python train.py --cutout=0.4 --patch_size=[4, 4] --max_steps=10700
Rows from block 5 of a small self-supervised image encoder, named by matrix and row number. Rows with one number belong to one neuron. Each number is 200 + 40 x the weight over its row's rms, rounded and kept within 0 to 999. All counts start at 0.
After each neuron's rows are labels from the 100 images, of 14848, where the neuron reaches its largest size: "colour at peak" is the nearest of a few named colours to the mean colour under the peak. Only what is clearly more common there than usual is listed. The data: aerial photos of the United States (SatlasPretrain). In brackets: how many of the 100.
# gate: MLP gate (model.blocks.5.mlp.gate.weight, 512x128), inputs 0-127
# fc1: MLP up (model.blocks.5.mlp.fc1.weight, 512x128), inputs 0-127
# fc2: MLP down (model.blocks.5.mlp.fc2.weight, 128x512, transposed), outputs 0-127

gate.406,184,200,195,242,185,164,259,223,198,328,177,128,183,271,211,168,252,219,130,227,205,202,216,210,211,189,168,210,192,262,169,225,198,186,223,150,255,137,196,204,229,207,86,234,216,280,168,202,264,222,280,190,197,172,221,225,172,235,205,211,140,130,207,197,206,168,207,189,151,232,242,215,202,236,175,148,210,249,191,251,219,196,160,129,163,182,158,212,190,157,205,276,160,143,227,166,222,251,207,211,131,169,194,283,171,203,182,267,228,254,176,166,188,168,193,221,144,170,222,237,126,257,105,182,209,165,223,191
fc1.406,161,275,173,171,187,194,244,260,204,314,230,113,190,213,137,169,236,194,224,242,168,215,99,185,213,191,153,229,193,244,160,264,197,244,263,194,226,163,164,233,233,152,171,211,206,257,203,186,209,200,272,151,212,217,197,179,150,184,216,147,154,197,213,149,229,177,276,211,187,236,191,277,206,202,237,184,231,168,134,227,211,208,241,187,195,225,94,162,168,199,179,204,174,192,197,215,234,228,196,159,149,238,186,256,98,202,164,264,242,179,184,183,163,181,163,242,160,262,254,143,194,277,213,259,192,208,174,147
fc2.406,225,213,122,185,216,196,147,229,195,229,124,283,206,202,130,165,109,221,254,176,205,146,265,205,280,162,179,188,221,222,191,132,199,185,177,202,269,190,281,233,183,245,154,99,156,222,240,162,145,195,181,162,217,233,175,261,311,192,192,193,219,207,214,208,216,192,179,164,230,223,154,168,215,153,224,231,165,211,247,200,198,237,164,179,186,253,267,129,225,108,249,177,212,195,214,185,237,187,161,251,231,202,229,128,258,178,221,201,197,238,221,242,263,213,215,219,150,179,135,186,184,150,248,182,201,183,239,181
colour at peak: grey (86)

gate.305,131,163,220,229,177,198,236,235,226,213,221,174,123,136,207,203,158,174,216,230,176,188,156,237,187,173,191,235,263,148,194,267,279,209,204,221,178,299,235,135,216,225,245,229,185,165,128,212,204,217,185,139,159,168,243,223,231,209,185,221,170,185,152,189,234,191,203,142,145,212,118,211,256,161,202,113,268,250,142,258,161,155,232,170,237,190,156,223,189,150,221,252,181,226,167,151,185,250,112,174,177,235,189,239,215,184,193,194,236,237,180,255,156,229,143,247,252,161,235,290,220,148,221,222,248,252,172,191
fc1.305,215,111,202,185,200,228,214,230,168,155,185,203,243,220,149,157,186,276,161,248,118,257,246,158,191,170,243,187,236,160,202,209,150,254,192,193,145,209,269,202,206,182,194,175,264,116,209,246,244,177,191,261,190,214,150,142,222,222,165,159,213,193,241,265,189,172,216,136,226,155,210,161,193,221,202,247,211,233,199,272,241,111,251,143,212,210,235,124,160,258,144,298,156,204,196,183,199,276,232,151,226,252,159,163,196,207,219,178,219,229,176,203,231,197,171,274,195,231,214,223,237,201,231,198,177,146,132,126
fc2.305,227,190,191,145,233,193,210,164,198,251,201,143,233,230,178,169,227,222,255,175,274,176,143,245,195,203,190,144,225,217,261,252,214,211,172,201,285,215,259,212,173,132,191,175,240,252,233,171,269,156,153,195,171,155,250,189,223,168,207,288,178,218,218,209,198,186,216,158,136,197,119,200,190,163,137,200,126,166,226,115,285,242,219,227,265,234,143,212,195,266,264,184,201,202,202,155,164,190,179,153,168,162,236,254,204,167,200,237,187,216,186,120,193,199,225,175,180,183,112,261,195,171,221,218,210,308,148,212
colour at peak: pink (28)

gate.422,151,220,146,178,158,174,219,224,203,176,171,134,212,199,252,231,181,227,188,238,157,176,234,182,257,159,214,247,156,188,194,172,193,247,143,177,157,101,158,98,185,229,175,228,208,225,238,250,217,211,229,217,190,150,274,181,125,267,216,221,260,202,201,240,229,181,258,224,288,269,274,270,143,278,158,254,230,228,173,240,129,205,243,181,185,212,167,151,280,211,139,164,190,190,221,258,254,186,242,181,211,167,228,213,216,185,132,207,194,220,164,183,222,128,173,190,165,243,180,232,213,235,161,149,184,228,174,183
fc1.422,235,263,136,212,192,292,208,122,164,220,267,198,204,163,196,161,181,169,190,164,253,209,152,196,166,196,191,240,232,150,199,136,241,191,202,219,228,247,216,160,202,179,243,275,125,143,172,214,135,169,162,203,117,248,163,153,250,183,191,148,187,220,253,193,164,190,175,231,197,211,177,177,234,160,267,173,196,214,177,225,205,189,203,174,251,231,231,218,110,185,192,202,186,162,188,184,226,265,201,243,149,190,118,245,186,222,192,235,220,191,237,172,255,308,229,237,203,121,233,178,184,210,226,297,191,114,156,254
fc2.422,191,220,157,232,173,249,156,190,163,231,170,144,190,186,219,198,236,160,121,185,162,237,200,251,248,182,239,257,139,168,147,227,208,266,165,212,193,189,232,158,172,230,180,147,161,147,159,228,176,284,196,220,156,276,129,197,188,264,176,191,267,153,192,241,197,219,269,203,238,179,203,181,225,317,192,184,196,153,208,174,186,218,174,205,162,203,255,183,266,231,154,125,125,266,180,161,174,165,196,260,152,184,213,203,247,200,166,301,193,233,171,224,260,163,159,198,170,197,242,267,220,183,235,232,262,163,184,160
colour at peak: brown (69)

gate.494,266,125,210,162,206,189,168,212,180,158,174,187,172,303,221,274,153,187,192,212,217,209,200,320,175,169,153,230,166,181,166,157,259,161,186,247,242,195,187,195,175,140,192,214,142,222,176,207,146,152,192,189,201,148,242,262,229,196,271,150,241,239,179,220,116,194,162,118,238,211,175,274,196,181,225,157,190,239,245,159,211,207,168,179,215,171,267,212,238,141,251,200,184,190,269,178,183,164,219,194,141,180,188,164,225,230,152,174,258,233,271,185,217,254,189,142,232,196,270,161,202,266,182,203,118,194,230,236
fc1.494,214,111,199,174,170,227,189,194,182,264,160,179,206,192,227,235,178,207,239,211,261,207,262,250,174,151,245,133,149,174,198,180,182,203,153,239,265,221,139,225,136,149,130,223,150,179,261,210,163,197,225,210,247,198,167,249,299,232,174,94,230,243,131,217,165,180,181,217,230,133,210,240,205,234,274,182,227,221,207,185,242,272,180,170,176,234,241,234,222,142,234,216,148,191,228,214,183,159,205,204,231,195,258,214,234,249,82,220,247,192,204,147,229,244,163,139,233,179,198,163,164,186,140,224,208,138,191,215
fc2.494,145,147,223,183,208,209,267,226,240,205,145,190,150,187,188,113,146,192,157,262,178,195,212,114,244,194,168,198,252,188,224,208,190,225,257,183,216,232,148,229,254,180,211,180,148,196,179,154,259,276,215,239,166,205,267,188,247,101,222,192,180,157,274,232,151,209,206,260,211,200,141,228,218,107,242,139,186,145,191,214,181,254,203,154,190,177,206,155,167,188,171,142,192,238,245,249,123,221,161,172,238,173,211,247,200,147,210,201,159,260,243,250,269,263,235,189,206,172,151,289,190,244,224,213,205,200,228,216
colour at peak: grey (88)

gate.127,159,228,215,208,236,193,167,289,241,317,167,168,264,245,146,220,218,236,223,155,220,187,217,188,220,183,188,249,209,235,189,200,199,128,117,200,195,238,133,193,185,189,203,209,208,260,158,198,178,197,182,168,135,209,213,217,167,227,198,228,217,202,148,176,204,165,260,121,248,205,123,238,217,158,204,149,123,124,204,161,153,204,202,224,224,189,181,212,182,257,205,219,202,285,173,162,217,168,162,226,174,242,185,182,187,251,233,246,186,192,237,268,223,209,171,287,156,124,174,256,219,154,197,158,307,246,230,135
fc1.127,169,212,192,162,218,213,153,293,208,236,188,140,216,214,218,187,276,162,211,128,278,249,198,214,188,236,181,248,221,243,184,143,264,185,198,258,146,147,257,194,199,151,162,175,149,188,253,180,171,188,238,202,221,215,170,239,167,184,138,263,223,162,233,154,300,153,217,199,174,226,111,176,260,147,219,176,174,172,125,183,203,236,215,185,231,204,137,263,167,152,261,195,165,258,274,179,232,219,133,159,204,203,199,155,243,241,192,189,217,203,198,237,216,246,211,201,197,156,194,264,220,108,195,190,174,284,182,221
fc2.127,167,210,198,224,191,190,211,167,272,149,231,195,229,188,157,198,260,227,172,197,187,137,230,227,177,189,157,214,146,237,226,214,188,112,196,201,175,154,169,189,168,165,276,226,201,131,90,239,205,166,254,244,264,245,233,232,261,167,211,134,166,183,202,188,135,218,179,221,150,226,287,260,207,224,187,223,196,127,232,232,128,222,225,159,201,217,230,147,259,164,174,241,255,175,159,179,199,215,211,258,199,182,229,271,220,230,311,241,166,203,154,232,193,224,132,116,203,220,191,165,162,216,182,207,180,166,267,248
colour at peak: pink (62)

gate.209,205,164,202,158,179,195,192,208,177,213,121,261,179,243,281,220,274,198,184,192,185,179,205,174,98,212,299,213,172,112,233,174,145,141,203,176,209,235,213,167,193,80,173,155,189,216,212,244,254,161,125,168,215,198,125,212,192,203,164,170,219,169,164,279,169,189,247,209,263,202,229,271,251,220,224,197,179,229,236,130,184,219,157,178,240,237,232,190,249,238,193,218,203,200,265,128,200,223,241,155,164,189,188,200,227,221,180,181,224,199,186,158,237,192,264,136,207,168,263,231,138,205,209,226,247,269,146,217
fc1.209,231,167,216,103,209,221,166,210,159,168,185,162,244,247,125,235,197,237,176,253,212,190,186,155,155,229,131,164,188,192,164,232,154,213,196,176,164,148,212,207,208,239,202,155,206,261,228,174,227,175,198,143,138,286,162,166,288,172,210,209,238,248,237,94,195,212,191,237,183,222,184,152,209,184,276,230,219,148,248,207,187,105,166,247,170,232,211,199,221,269,189,192,267,150,258,217,200,305,166,246,246,172,156,199,171,228,199,222,246,121,251,134,191,196,207,124,247,219,205,176,200,225,169,207,205,214,188,247
fc2.209,164,217,124,174,188,211,182,257,200,224,321,211,287,220,153,216,154,245,232,215,176,183,271,158,215,164,207,220,201,256,168,187,217,99,165,201,211,180,158,270,193,200,169,193,206,129,231,259,200,142,260,238,187,226,205,235,143,176,243,154,169,223,230,231,165,216,153,157,231,195,203,121,220,155,149,174,163,212,216,181,224,206,232,242,168,201,187,195,216,210,197,185,190,253,217,190,226,155,192,207,160,196,186,283,111,206,226,228,249,175,181,231,188,213,177,269,227,240,205,171,240,194,294,244,177,228,119,85
colour at peak: pink (35)

gate.26,212,225,207,231,158,157,188,208,238,221,162,213,178,241,239,138,155,259,170,168,202,159,162,219,161,211,145,156,230,203,189,239,192,196,207,186,221,163,171,220,242,258,240,171,183,136,209,139,106,190,198,186,185,266,172,199,194,199,212,328,247,210,193,147,205,223,235,237,258,224,242,185,237,260,142,216,191,101,147,155,300,158,245,218,183,203,193,232,237,248,170,228,152,219,266,116,175,213,185,230,218,197,198,147,155,146,218,124,195,151,167,231,177,152,253,191,235,236,145,234,212,211,209,174,258,227,255,268
fc1.26,238,234,176,150,180,173,186,249,197,107,244,197,205,196,179,198,211,223,232,124,144,164,169,228,236,176,143,294,243,186,271,142,167,323,233,248,224,153,191,284,176,195,239,184,267,200,190,122,213,215,216,202,162,221,170,193,232,147,293,216,183,207,247,179,210,137,153,254,215,174,160,156,223,264,231,212,228,206,137,145,161,151,239,191,186,145,208,232,254,199,260,176,185,217,195,200,209,211,130,171,237,140,208,161,253,176,210,192,187,213,160,229,201,186,177,221,168,188,210,202,193,172,323,195,244,181,190,179
fc2.26,190,242,228,276,193,239,152,244,229,166,135,237,213,238,196,185,163,145,267,196,149,217,191,240,293,163,221,190,75,212,156,180,215,139,187,159,192,205,175,203,174,214,287,178,229,209,207,185,170,184,219,192,190,273,164,168,240,223,189,180,277,187,190,199,146,247,244,178,160,219,200,178,133,204,284,232,185,271,179,266,191,247,142,194,140,182,210,174,222,191,161,198,173,189,183,215,179,162,178,293,225,170,224,168,250,159,223,224,151,158,199,142,123,238,183,226,185,195,241,302,272,176,218,229,220,158,178,175
colour at peak: grey (94)

gate.310,227,203,251,195,216,193,256,176,246,159,302,211,190,156,257,182,254,143,195,212,225,182,195,101,139,162,221,184,184,171,260,174,167,221,148,171,167,230,161,268,246,148,191,189,274,206,183,133,177,246,204,285,194,193,158,301,208,194,274,201,201,200,181,252,165,264,130,159,227,213,191,269,201,228,248,158,179,237,257,185,145,141,208,205,210,187,216,228,170,223,158,187,222,164,210,219,271,181,270,227,169,160,203,218,173,189,175,172,145,210,151,194,163,165,189,218,112,182,209,198,205,137,260,192,172,205,204,285
fc1.310,164,199,245,195,180,194,188,270,51,243,193,217,281,262,147,232,112,187,166,205,213,242,166,232,160,210,157,172,187,232,276,200,233,142,179,171,210,163,178,222,210,210,212,109,236,128,178,204,197,185,251,163,134,220,267,199,190,176,156,162,254,232,185,261,247,170,235,212,193,257,137,196,238,251,234,205,214,151,190,218,233,210,254,194,177,187,158,200,159,204,214,275,181,212,200,190,153,180,194,136,180,181,281,284,203,178,166,194,202,158,223,191,206,260,205,212,235,162,206,244,258,268,208,145,203,190,132,203
fc2.310,179,270,300,142,256,247,125,195,235,179,276,205,188,194,203,189,221,156,259,194,276,188,200,254,268,212,204,123,252,228,174,183,269,189,123,154,246,187,263,208,199,212,224,149,203,237,214,177,210,211,213,199,220,194,217,256,215,259,185,136,191,138,173,247,192,198,267,214,193,170,203,88,138,212,187,208,213,203,224,249,197,220,182,190,271,154,195,195,184,242,133,146,156,159,169,223,199,149,171,204,236,206,147,172,249,195,113,248,187,226,190,169,199,199,188,202,166,141,174,199,253,187,162,280,156,203,134,206
colour at peak: brown (86)

gate.223,86,216,184,148,299,224,197,175,149,227,247,176,222,124,160,232,126,207,165,223,174,225,172,275,250,144,181,160,199,213,221,218,157,197,201,166,251,206,232,152,220,172,154,269,182,173,230,174,124,232,166,185,218,182,188,168,206,245,218,207,195,100,232,240,227,208,238,179,100,219,215,181,215,256,188,199,152,211,220,162,203,269,184,266,235,183,220,211,165,237,203,251,221,144,220,198,196,185,248,123,214,180,286,179,223,193,238,118,291,178,229,220,240,277,202,206,163,187,214,174,174,231,235,224,164,168,211,228
fc1.223,187,261,123,166,187,199,180,202,158,269,224,258,189,191,167,230,203,151,218,172,215,172,209,203,272,173,188,197,251,219,201,194,225,264,191,184,209,191,252,173,122,248,229,241,151,163,228,195,241,261,139,158,255,163,167,206,110,268,184,188,190,119,218,223,146,223,276,181,213,192,250,225,204,215,152,212,244,259,213,156,238,217,180,151,219,235,225,210,212,183,238,252,224,194,189,197,214,191,115,150,188,93,167,186,200,288,158,109,204,248,236,267,211,193,191,184,188,224,175,93,129,231,181,208,244,200,203,209
fc2.223,293,163,212,191,181,239,182,203,236,212,237,170,262,206,222,200,221,225,209,183,275,158,165,264,214,231,256,196,198,149,212,275,252,145,202,237,164,114,220,226,185,183,165,97,213,270,204,178,192,206,179,200,272,165,207,142,163,196,194,197,197,199,247,174,214,205,184,206,274,168,201,293,228,193,161,167,153,210,157,236,108,262,184,153,204,164,181,212,184,168,202,186,179,183,136,217,137,210,213,199,256,190,160,237,263,227,212,166,250,199,164,118,248,205,174,178,326,143,200,213,244,194,253,171,183,152,206,152
colour at peak: brown (71)

gate.364,222,230,220,182,164,265,186,247,191,222,192,159,212,173,201,203,112,151,175,159,275,203,206,235,158,205,221,272,243,232,125,196,210,122,213,177,217,226,182,186,169,137,255,194,157,156,210,165,172,270,181,180,262,214,159,239,216,217,196,268,189,124,189,197,162,180,202,163,147,127,244,182,245,256,143,198,107,232,211,176,251,231,195,165,224,177,210,185,232,191,168,206,210,219,220,175,190,259,228,269,138,253,228,227,191,173,205,254,277,194,272,187,167,218,264,220,243,185,196,223,155,125,85,211,245,155,174,228
fc1.364,199,286,163,233,202,210,166,316,209,153,205,250,213,142,179,245,155,171,247,100,226,178,216,243,219,241,158,176,241,202,242,230,255,201,168,158,241,173,217,184,219,176,196,243,182,201,226,171,163,224,206,176,189,263,198,227,208,196,191,171,184,135,140,274,179,193,228,138,214,136,144,220,212,238,155,166,158,294,214,253,214,221,239,213,249,135,244,205,203,172,173,168,138,163,262,246,193,267,129,237,190,207,250,240,240,170,198,176,236,220,158,145,206,140,131,198,222,248,206,205,154,189,111,232,212,159,214,160
fc2.364,150,198,162,268,168,201,169,228,288,170,153,181,171,196,244,233,244,264,179,240,189,261,220,167,195,212,221,111,179,114,215,162,207,179,223,208,172,180,203,111,237,268,182,233,197,296,103,225,193,197,193,215,179,220,229,246,266,116,226,204,209,203,202,250,185,199,120,224,185,158,172,181,209,232,245,209,238,219,112,155,169,245,170,163,238,202,244,179,179,196,216,216,222,203,237,213,213,205,250,178,207,247,114,188,195,173,212,194,220,158,222,77,268,203,196,172,122,228,169,200,178,234,171,247,211,244,249,195
colour at peak: pink (58)

gate.104,186,221,187,194,244,269,285,254,182,204,194,137,142,155,274,209,142,119,244,219,226,188,191,226,209,224,223,173,122,228,187,223,165,151,223,184,152,201,226,219,265,201,233,149,158,219,184,230,269,159,240,217,200,215,196,200,231,224,237,200,219,141,202,231,163,238,246,231,169,269,167,252,162,245,167,224,87,151,262,149,135,148,250,207,156,133,202,183,103,163,208,212,170,214,201,234,199,191,185,188,258,294,138,176,142,225,215,209,200,216,175,159,201,178,268,245,262,175,166,205,240,204,206,204,195,176,153,195
fc1.104,150,173,193,119,228,244,229,164,215,118,196,182,228,108,124,172,183,189,241,237,214,166,234,164,205,229,192,244,203,249,287,271,260,206,203,172,244,156,164,192,173,233,180,101,248,177,220,185,226,170,182,194,169,224,208,183,197,154,214,164,159,207,221,179,206,209,210,173,148,214,191,173,218,203,172,179,140,196,149,278,234,248,169,245,275,221,177,139,274,160,187,238,242,184,147,190,150,230,266,232,246,237,225,197,166,205,301,167,160,184,191,294,214,247,229,193,266,234,223,181,143,243,155,237,170,206,229,158
fc2.104,233,260,196,232,257,248,133,254,256,190,235,164,101,122,213,207,136,181,229,192,232,205,241,218,181,219,147,199,153,221,162,119,175,284,199,265,199,199,165,152,240,209,225,175,141,222,214,178,167,253,256,254,102,199,144,187,145,243,161,169,145,159,241,250,198,193,197,194,236,241,208,218,259,226,194,218,151,283,188,151,231,215,204,182,215,145,190,238,191,272,202,235,194,251,192,168,169,230,234,246,197,205,253,203,221,138,235,205,158,200,144,206,163,139,186,147,181,235,172,183,289,146,188,219,165,217,198,165
colour at peak: brown (95)

gate.181,143,255,214,149,132,227,188,164,204,188,163,206,240,211,184,141,172,167,200,192,303,197,167,174,111,156,217,105,262,252,234,239,213,163,223,169,226,200,255,185,174,197,181,174,214,215,239,197,148,229,257,171,205,209,229,224,207,215,214,188,177,246,123,206,169,277,137,244,205,158,230,231,209,143,201,168,214,202,254,214,212,147,110,195,195,192,210,178,222,252,85,164,214,179,147,204,219,181,232,199,200,299,185,177,186,210,180,179,137,247,249,194,250,131,215,228,222,174,211,232,321,174,235,188,246,203,240,187
fc1.181,155,233,218,248,241,230,213,217,147,148,144,214,190,180,228,218,205,232,138,261,235,202,207,139,251,248,206,102,220,219,187,225,171,240,210,159,97,258,294,168,206,162,195,178,193,118,242,202,175,268,177,249,200,136,201,222,173,205,248,180,215,174,249,201,207,214,194,176,184,139,147,237,187,146,216,151,227,244,214,292,196,167,239,192,240,185,196,186,177,237,107,200,239,246,211,212,213,171,182,148,181,221,175,244,167,282,178,213,193,290,139,174,171,214,186,200,172,151,313,169,142,199,219,177,221,201,194,174
fc2.181,188,223,199,174,99,139,174,181,267,215,198,254,201,215,179,180,173,218,207,185,181,245,247,238,251,219,228,220,132,114,171,185,201,151,151,204,242,246,207,134,186,208,218,246,213,293,221,186,228,214,225,166,193,204,158,179,247,211,219,192,179,236,253,278,263,232,215,260,118,209,239,217,139,169,200,148,203,236,198,122,187,209,206,152,203,235,197,140,212,190,179,210,165,100,235,215,244,261,115,236,143,103,206,245,201,223,176,207,173,228,194,122,204,272,249,220,220,222,192,157,175,174,197,244,184,259,151,202
colour at peak: brown (79)

gate.189,198,272,192,180,115,197,246,190,200,219,179,183,232,155,227,208,123,143,218,174,212,204,170,225,224,161,212,186,224,189,267,255,165,166,199,231,162,181,179,148,225,162,177,172,251,229,226,253,184,199,181,221,192,154,233,204,142,175,163,217,211,228,165,225,148,192,239,254,164,232,244,248,157,216,215,235,115,269,276,203,172,236,226,221,195,246,186,188,269,224,85,160,250,148,270,177,243,187,181,210,222,167,253,238,162,216,212,187,156,180,287,177,118,161,210,122,226,305,182,241,165,158,149,244,164,213,174,229
fc1.189,213,241,198,174,158,155,263,160,158,202,195,203,287,138,238,200,132,123,181,185,123,280,144,164,227,176,192,187,182,218,220,223,156,237,153,258,148,227,235,190,174,205,176,181,211,271,255,179,200,148,244,238,220,103,244,178,144,206,171,141,237,206,219,252,239,227,242,222,180,255,206,250,179,242,244,213,192,221,262,227,173,189,182,195,201,219,209,221,182,236,142,148,257,221,274,156,181,236,222,214,267,255,267,206,182,150,183,171,179,186,213,177,88,159,231,195,250,162,228,186,271,187,154,157,198,142,182,192
fc2.189,148,178,240,209,223,164,156,194,276,165,215,255,140,233,177,265,200,150,209,106,179,179,148,292,203,169,159,129,157,139,158,163,204,187,174,259,225,219,150,156,137,203,220,179,181,256,228,171,274,262,158,227,176,218,176,183,298,210,167,272,192,175,187,234,178,197,173,209,194,160,127,269,228,241,230,193,216,210,217,255,218,246,220,154,167,215,167,183,195,246,172,209,101,175,180,249,202,185,200,236,265,187,221,163,200,265,163,254,276,196,215,192,244,205,200,195,198,278,191,213,165,264,163,198,160,216,151,203
colour at peak: brown (91)

gate.501,183,221,169,145,271,214,207,224,169,229,249,197,127,296,186,174,140,244,174,173,207,248,198,199,197,201,164,235,227,140,229,171,248,182,272,215,261,221,143,181,120,229,289,194,242,176,160,207,181,263,177,243,141,145,212,232,146,260,212,261,213,217,166,198,232,201,128,189,228,219,162,256,207,245,121,130,248,174,148,178,183,188,254,195,242,210,168,297,214,168,191,191,193,250,166,206,208,133,179,185,171,220,173,193,226,210,162,235,190,207,151,180,246,240,164,269,195,152,122,249,142,195,206,202,268,219,197,214
fc1.501,208,249,176,153,212,200,207,261,170,236,211,193,188,274,196,168,161,235,184,174,212,190,238,155,224,209,184,191,275,192,223,149,251,190,210,240,312,190,188,192,137,232,200,130,224,208,109,169,232,309,231,204,171,166,232,216,165,216,168,227,191,167,247,203,215,231,175,157,268,282,226,265,179,239,113,130,239,158,163,186,184,187,257,217,232,138,197,263,230,118,185,222,200,233,172,223,188,120,145,196,201,188,182,205,189,223,151,208,168,177,152,152,261,224,194,184,153,182,115,196,161,222,185,245,266,234,219,240
fc2.501,236,286,200,279,212,180,225,150,232,207,186,146,216,104,197,205,215,113,192,221,166,156,141,178,226,207,177,244,90,147,241,209,217,168,200,259,208,202,202,134,224,236,259,225,196,224,235,253,190,183,196,167,239,265,150,164,171,113,304,149,219,215,190,234,217,160,202,174,217,255,135,228,213,184,229,173,191,225,195,150,173,227,194,204,225,184,240,144,149,163,194,175,200,157,309,138,200,198,127,274,235,260,181,257,171,157,283,223,162,201,200,186,162,207,182,217,247,218,186,201,186,215,227,215,205,215,213,186
colour at peak: pink (26)

gate.123,226,200,235,210,197,252,251,184,229,221,159,212,209,284,210,252,150,245,184,116,146,245,197,169,240,269,185,237,178,94,237,240,226,220,224,153,247,243,173,245,201,192,192,170,183,200,182,228,227,226,138,174,223,159,188,198,173,139,154,214,230,201,156,141,270,154,186,216,242,182,244,190,106,162,187,149,196,186,155,200,239,203,195,184,268,262,194,254,120,195,260,267,211,175,156,169,111,228,180,175,165,113,267,214,190,136,233,165,207,229,247,260,196,176,213,230,230,193,211,183,203,143,246,236,158,235,157,193
fc1.123,210,224,228,193,154,202,232,163,181,258,217,220,197,284,237,239,204,174,203,141,174,247,162,156,236,268,195,207,154,157,232,268,200,229,162,260,261,253,181,247,240,214,187,229,179,221,171,170,197,168,238,193,196,215,201,188,267,152,132,182,205,219,227,185,243,202,243,215,234,168,246,169,161,148,153,189,194,205,168,282,214,168,252,201,188,252,204,202,149,164,220,213,270,179,152,188,81,212,205,146,91,124,136,186,278,173,113,146,264,214,242,188,233,150,194,193,194,199,186,239,178,178,253,192,224,166,154,262
fc2.123,182,274,287,202,220,221,215,243,219,188,231,173,141,202,159,165,233,199,233,258,100,185,183,233,223,214,260,263,216,189,159,170,168,180,216,247,173,192,256,207,141,178,201,223,250,198,154,223,223,135,176,261,225,173,231,222,153,249,180,177,145,163,179,270,217,123,225,202,207,147,183,161,156,240,184,202,185,176,233,210,192,156,157,178,195,228,336,218,203,194,130,221,234,203,199,211,204,277,129,149,221,201,204,251,144,224,168,173,179,174,258,200,221,112,199,161,153,205,204,203,284,182,116,208,150,225,254,220
colour at peak: grey (85)

gate.250,298,242,172,175,129,241,204,272,156,157,191,134,139,126,246,191,258,153,182,228,244,195,200,290,237,257,192,211,153,187,209,206,234,153,217,292,174,191,157,246,218,268,194,227,233,174,203,247,163,159,224,189,186,208,206,147,184,161,205,215,176,189,202,244,210,236,156,189,190,183,142,153,244,222,204,214,184,252,197,207,253,151,217,195,187,162,176,251,263,185,175,186,259,281,182,217,214,213,168,172,154,157,211,225,235,116,104,216,174,173,161,174,208,164,173,282,194,171,187,243,278,183,271,157,225,162,157,177
fc1.250,205,165,220,74,118,157,209,182,223,188,294,239,181,205,208,157,181,217,242,226,241,205,225,220,249,243,182,271,157,229,183,238,249,165,160,209,213,170,187,186,111,270,186,216,240,245,249,207,197,182,135,173,217,138,192,206,209,112,199,200,175,141,237,228,197,197,197,195,207,172,177,170,193,179,183,231,154,232,241,187,255,206,220,213,172,212,196,175,220,293,172,225,274,309,192,226,148,260,171,175,216,226,250,194,144,123,165,214,203,167,202,229,258,124,180,238,204,193,130,240,226,185,230,171,220,171,117,180
fc2.250,254,200,214,271,221,263,227,157,180,190,171,223,254,272,98,236,225,182,194,207,171,216,191,194,202,176,203,225,202,187,178,216,166,166,160,197,193,183,193,266,155,209,209,176,99,232,175,215,270,213,251,192,187,151,116,170,176,212,162,184,251,210,210,178,93,151,183,229,262,229,170,244,157,222,201,188,208,182,176,255,204,99,155,225,222,257,184,216,247,153,236,224,186,185,138,180,170,198,176,198,165,231,168,185,248,176,152,272,283,195,156,268,178,213,277,130,232,134,209,155,232,270,191,246,223,212,237,231
colour at peak: grey (91)

gate.90,254,124,247,78,154,152,198,190,197,211,216,213,215,159,207,195,186,162,153,225,115,106,171,188,172,284,257,227,177,252,164,202,196,167,218,170,159,209,254,185,227,205,137,113,133,196,219,171,164,256,214,210,138,237,148,225,240,244,205,238,146,216,145,197,274,155,183,262,233,200,233,221,228,205,156,232,241,244,204,262,238,182,214,201,189,234,294,185,158,220,185,159,188,222,238,194,166,191,166,240,198,178,253,235,193,179,252,252,214,218,133,170,121,191,190,187,263,198,191,138,201,223,191,194,224,232,244,240
fc1.90,133,221,232,163,219,156,266,287,146,197,242,160,220,114,187,213,145,171,117,181,226,177,204,191,226,190,182,203,221,250,157,228,192,190,199,135,265,168,245,239,239,259,197,158,130,173,230,194,261,199,140,182,201,246,137,185,232,207,235,199,185,124,120,223,204,211,176,237,218,158,209,161,224,212,235,174,258,176,223,207,265,173,211,209,248,261,246,210,171,207,228,190,232,278,217,203,175,187,202,139,190,154,250,188,162,200,273,231,231,236,206,172,90,241,242,242,167,171,203,128,142,226,155,184,161,242,268,203
fc2.90,181,296,174,236,254,248,212,199,276,219,247,205,258,198,166,248,136,183,234,242,207,146,231,202,169,159,282,193,221,209,150,194,212,155,198,192,192,275,151,208,196,147,210,304,141,198,193,126,176,193,194,198,200,201,148,222,191,229,169,131,224,208,190,210,209,239,208,158,155,212,166,145,175,149,229,158,189,233,199,250,107,160,223,173,218,263,265,210,250,171,192,131,203,197,225,174,238,129,181,132,284,223,224,198,152,254,244,179,168,156,215,242,208,197,243,289,170,215,174,214,147,210,188,253,174,164,177,142
colour at peak: brown (81)